From a checkpoint of a small contrastive image-text model.
Model: encoder width 192, text encoder norm layernorm.
Data: trained on regions of photos with short descriptions (Visual Genome), 203450 training examples, 4.0 epochs.
Rows from block 4 of the image encoder of a small contrastive image-text model, named by matrix and row number. Rows with one number within an expert belong to one neuron, the router's apart. Each number is 128 + 24 x the weight over its row's rms, rounded and kept within 0 to 255. All counts start at 0. Numbers have three digits each.
Before each expert's rows are labels from the 100 images, of 14976, where the router gives the expert most weight on average: "responds to" is what is common among them. Only what is clearly more common there than usual is listed. The data: regions of photos with short descriptions (Visual Genome). In brackets: how many of the 100.
# router: router (encoder.blocks.4.mlp.router.weight, 8x192, trained with AdamW), inputs 64-127
# up: expert up (encoder.blocks.4.mlp.up, 8x96x192), inputs 64-127
# down: expert down (encoder.blocks.4.mlp.down, 8x192x96, transposed), outputs 64-127

# expert 0
responds to: text has "sign" (25)
router.0:123147087154117112103127120097115102154124147115138142109145156116142102125161114142119161134148093121139140120107126126075131122162127133120143117138140116054151117109145086101173167109125086
up.0:088123099134145125164129124109140154128105121168107147091115127096175125129104143123124118114105141129108143156166141088111151126080109128133153145142169134104130148143127102149155067154175112
down.0:166144154132190150163119104140127149120112108135105158108121089122152094098179061157096138116151140122135142115123117088155105098155164113120154102117174142131154113080148111079121148098169127
up.1:121112139137121152136188139129124122133142102138088166130113151141138135133133147090137123119159091156127128134139145116143122122159161111141162151085098137144137108154101130113157178123158145
down.1:147124131112180139150102144118181117115137149147111161118134130113171134131130128087131125112116126137141142151157098144165171137108132106171122126126135155112124155154150156087087152119128104
up.2:136156160161102138128105120119140131095142154130146135115114136112130134109135141076144103120099133184154119142095184150122107187114131146118132151106129152116138154111113123119106108115111123
down.2:120162111098136113142127144111106085122111147123133135152127117184118104088116112120137124161169133113123128145142105101184166104122080091149145131104118174123136178115163155144144199133171127
up.3:098151116171133129145102173182116171154095126126133200149093105146134121137099140096158141067107120094129161157084127142141147105155118157122131176102112119089142123122165169127130111128133152
down.3:125164097125130127098132154113122095161118123119148096136162110169142119116161154101092153108096143152128119116082106155123138119121136178137121141123156098124116123090137097106147144154106090
up.4:168116129161121108122132129064119161143115153122180115140130124075178097104167140139104137122162126163116132177144132103147107125137152143117139121120145132171131087172116122117098107136134168
down.4:123123134129137124140140151169143098126157143101115121117107133180138153137099157147110126134129079157167135171097165100089173116121134126139124123105128074158118111135135123146118153154109099
up.5:099111124100125154136096125132117116160165144150155127149159129129116132121158096122095157129131108139154106158114119150126142110104153117141114127157112108159130082133111182110092163169134139
down.5:113164130136118109176076136127123135162109099111135153122095110130130159109133119150103147096081138054135157111092125108145158123166101113140117121092119141071141146125127126129127112144155162

# expert 7
responds to: text has "train" (26)
router.7:116123097092114173139105099117103111145161093111115093123113173150168146162136113141098127077126109100097145109087142104147125085122143096156135118155109138167114138101155154129086134110124159
up.0:131127125097158146107101144167136165134087133107086138119148182103113123124090122089166135177155131139126094188165140123136090176133156113081131142107133098150159139139151123187077073109106145
down.0:128144157075168146137174187175134126153134105126127128122159131160125123173111134134146118119128112082156114128154158145095140116129170090162121130104179129115154142086115137108156132141145113
up.1:152151132107125135128071138101119135088183080145105107138115124131117124174094120141125146117112101108120147114110158127158148159122170147091152133137150140149122104115130093140111163130103163
down.1:142090133104093127142149142114096108145121069122126156186156123175129117158142138162102174133092128149159096113079108158116128133119100088127140092109121149114134100102141104123120147087124086
up.2:138137184126115112150113129166110139094107132134161118140142156104108144095131118090157132087136183127156125136071131152130072150134159156108101142112139143091137140135135158121157139133125182
down.2:121154122167143109134157171142117099171126125100134136112144118120143106161066092139127095125113184099142136102120106103140125088132153185129136159119110148102138112120117107135141124142109109
up.3:086123118089124131126155137134104146141147153129125086118158116142128120155164142136123121120134109145092129148127149150139163137125112168118162132131133080116122109128141125110125099107140135
down.3:113081107109111118162173149096155107152102112115125161159114121093133118137140084114174144140121113162145105155164154129129154093125105130104156151097064129104127113084133140089104077160110138
up.4:164136113149096138118138109123120124140124156123094126126207136137139143128102152091155095131135139176093111129146126121149159132146100108098159107114112128153140100147144151139173111166138091
down.4:162077127135136126113146104121125172118095113132141123093076139116144146161099095096092129129154124098149098112154096132168088122140157131114084154116154076093117175146156124118109163106110142
up.5:165061116131167127112128187142119118120143094101112158143106170166127131182123140161145131118088140152115145124112147116169116141072099134180112115102137164112093143125146101149131126105137143
down.5:178083147154122154175126164145121106108103120114129197116134151127134128115158130092115118158099155109155128170156133135139094096168128122113114103097138143139124172122085150145197100095127082

# expert 5
responds to: text has "sky" (79); text has "blue" (50); text has "clouds" (39); text has "white" (35)
router.5:158150156087141130115126153144110161143124159131127125101104119094087111121088134131147124160135108122150113161164089100154118161138107149128094121120141136135134144171109119142143079132122111
up.0:139146122147129148168129109102153129116103164110177147140149106153110134122120170097172127146123111133150116093129123116111153158102154141101119102101118116133101114135113152114135149152117116
down.0:129080103152124117153100093079128118109121109098128100150185129123117097107131155158062151164121150114158116144118135127133126139157149154131092065114109138142115122130127130148105152146118151
up.1:133108097150148120110107121109101111110124099127126127160108141112088130112091123126091154119171100138149148148108134129094175152191117165121155117142130110113120104143131163158086145136127142
down.1:123128136125118118132107120152152154104111128205072086139123129134122040105115151157155075153087136119106107150100120130120148130126111159145145085122127160119118131153125128159092126111153114
up.2:163145102119142137130127144110090078108138132155112076091077125142147173124140135175144171054131146178124155155099143173142127108145107114164149118125115120129120107095131134109121096088141115
down.2:111127161122108070104127117053110110128183158105102117111100112164123147097160119108057147136144111141161135153123109104130133153106126130145103107134098094113175158143091101128152150115137125
up.3:131163090178102128157178115158133116116085135130124138145158143108133127155111108108089123114117128120134145107161122112114159102125143087137106115096111121111155127106113150087101152080136089
down.3:145090144138100111130100159100094118128160108160133154102127138159177147134160131141113053121092099089127101162102110162130149117120106105157108123127117076138167128099135113132162166108118123
up.4:151102125109139141126104114160124117141082129124114125111151101123150112133146152099133098145143104139092136157093156101185163120132084108081172112153134176163113108111124140127130185136096145
down.4:138132143142158125107123107089128092110100155123146120075163130112099162119125163148172115135095170105111187131133153139108109112148119131108135109092119122101144156158150150097150099116159127
up.5:124157141159153100108158134115169189121128103145126111132141142057122138154135095143094129133146112107146104126103119134111151110148141159135128085146098124151096108111127164148141166089124119
down.5:140139166150075116114139089176130156130110106105116154189140151132118122153151145113132108147095121117135148107151132109147121159134150100135160058177149124096162127138128148158149110136106130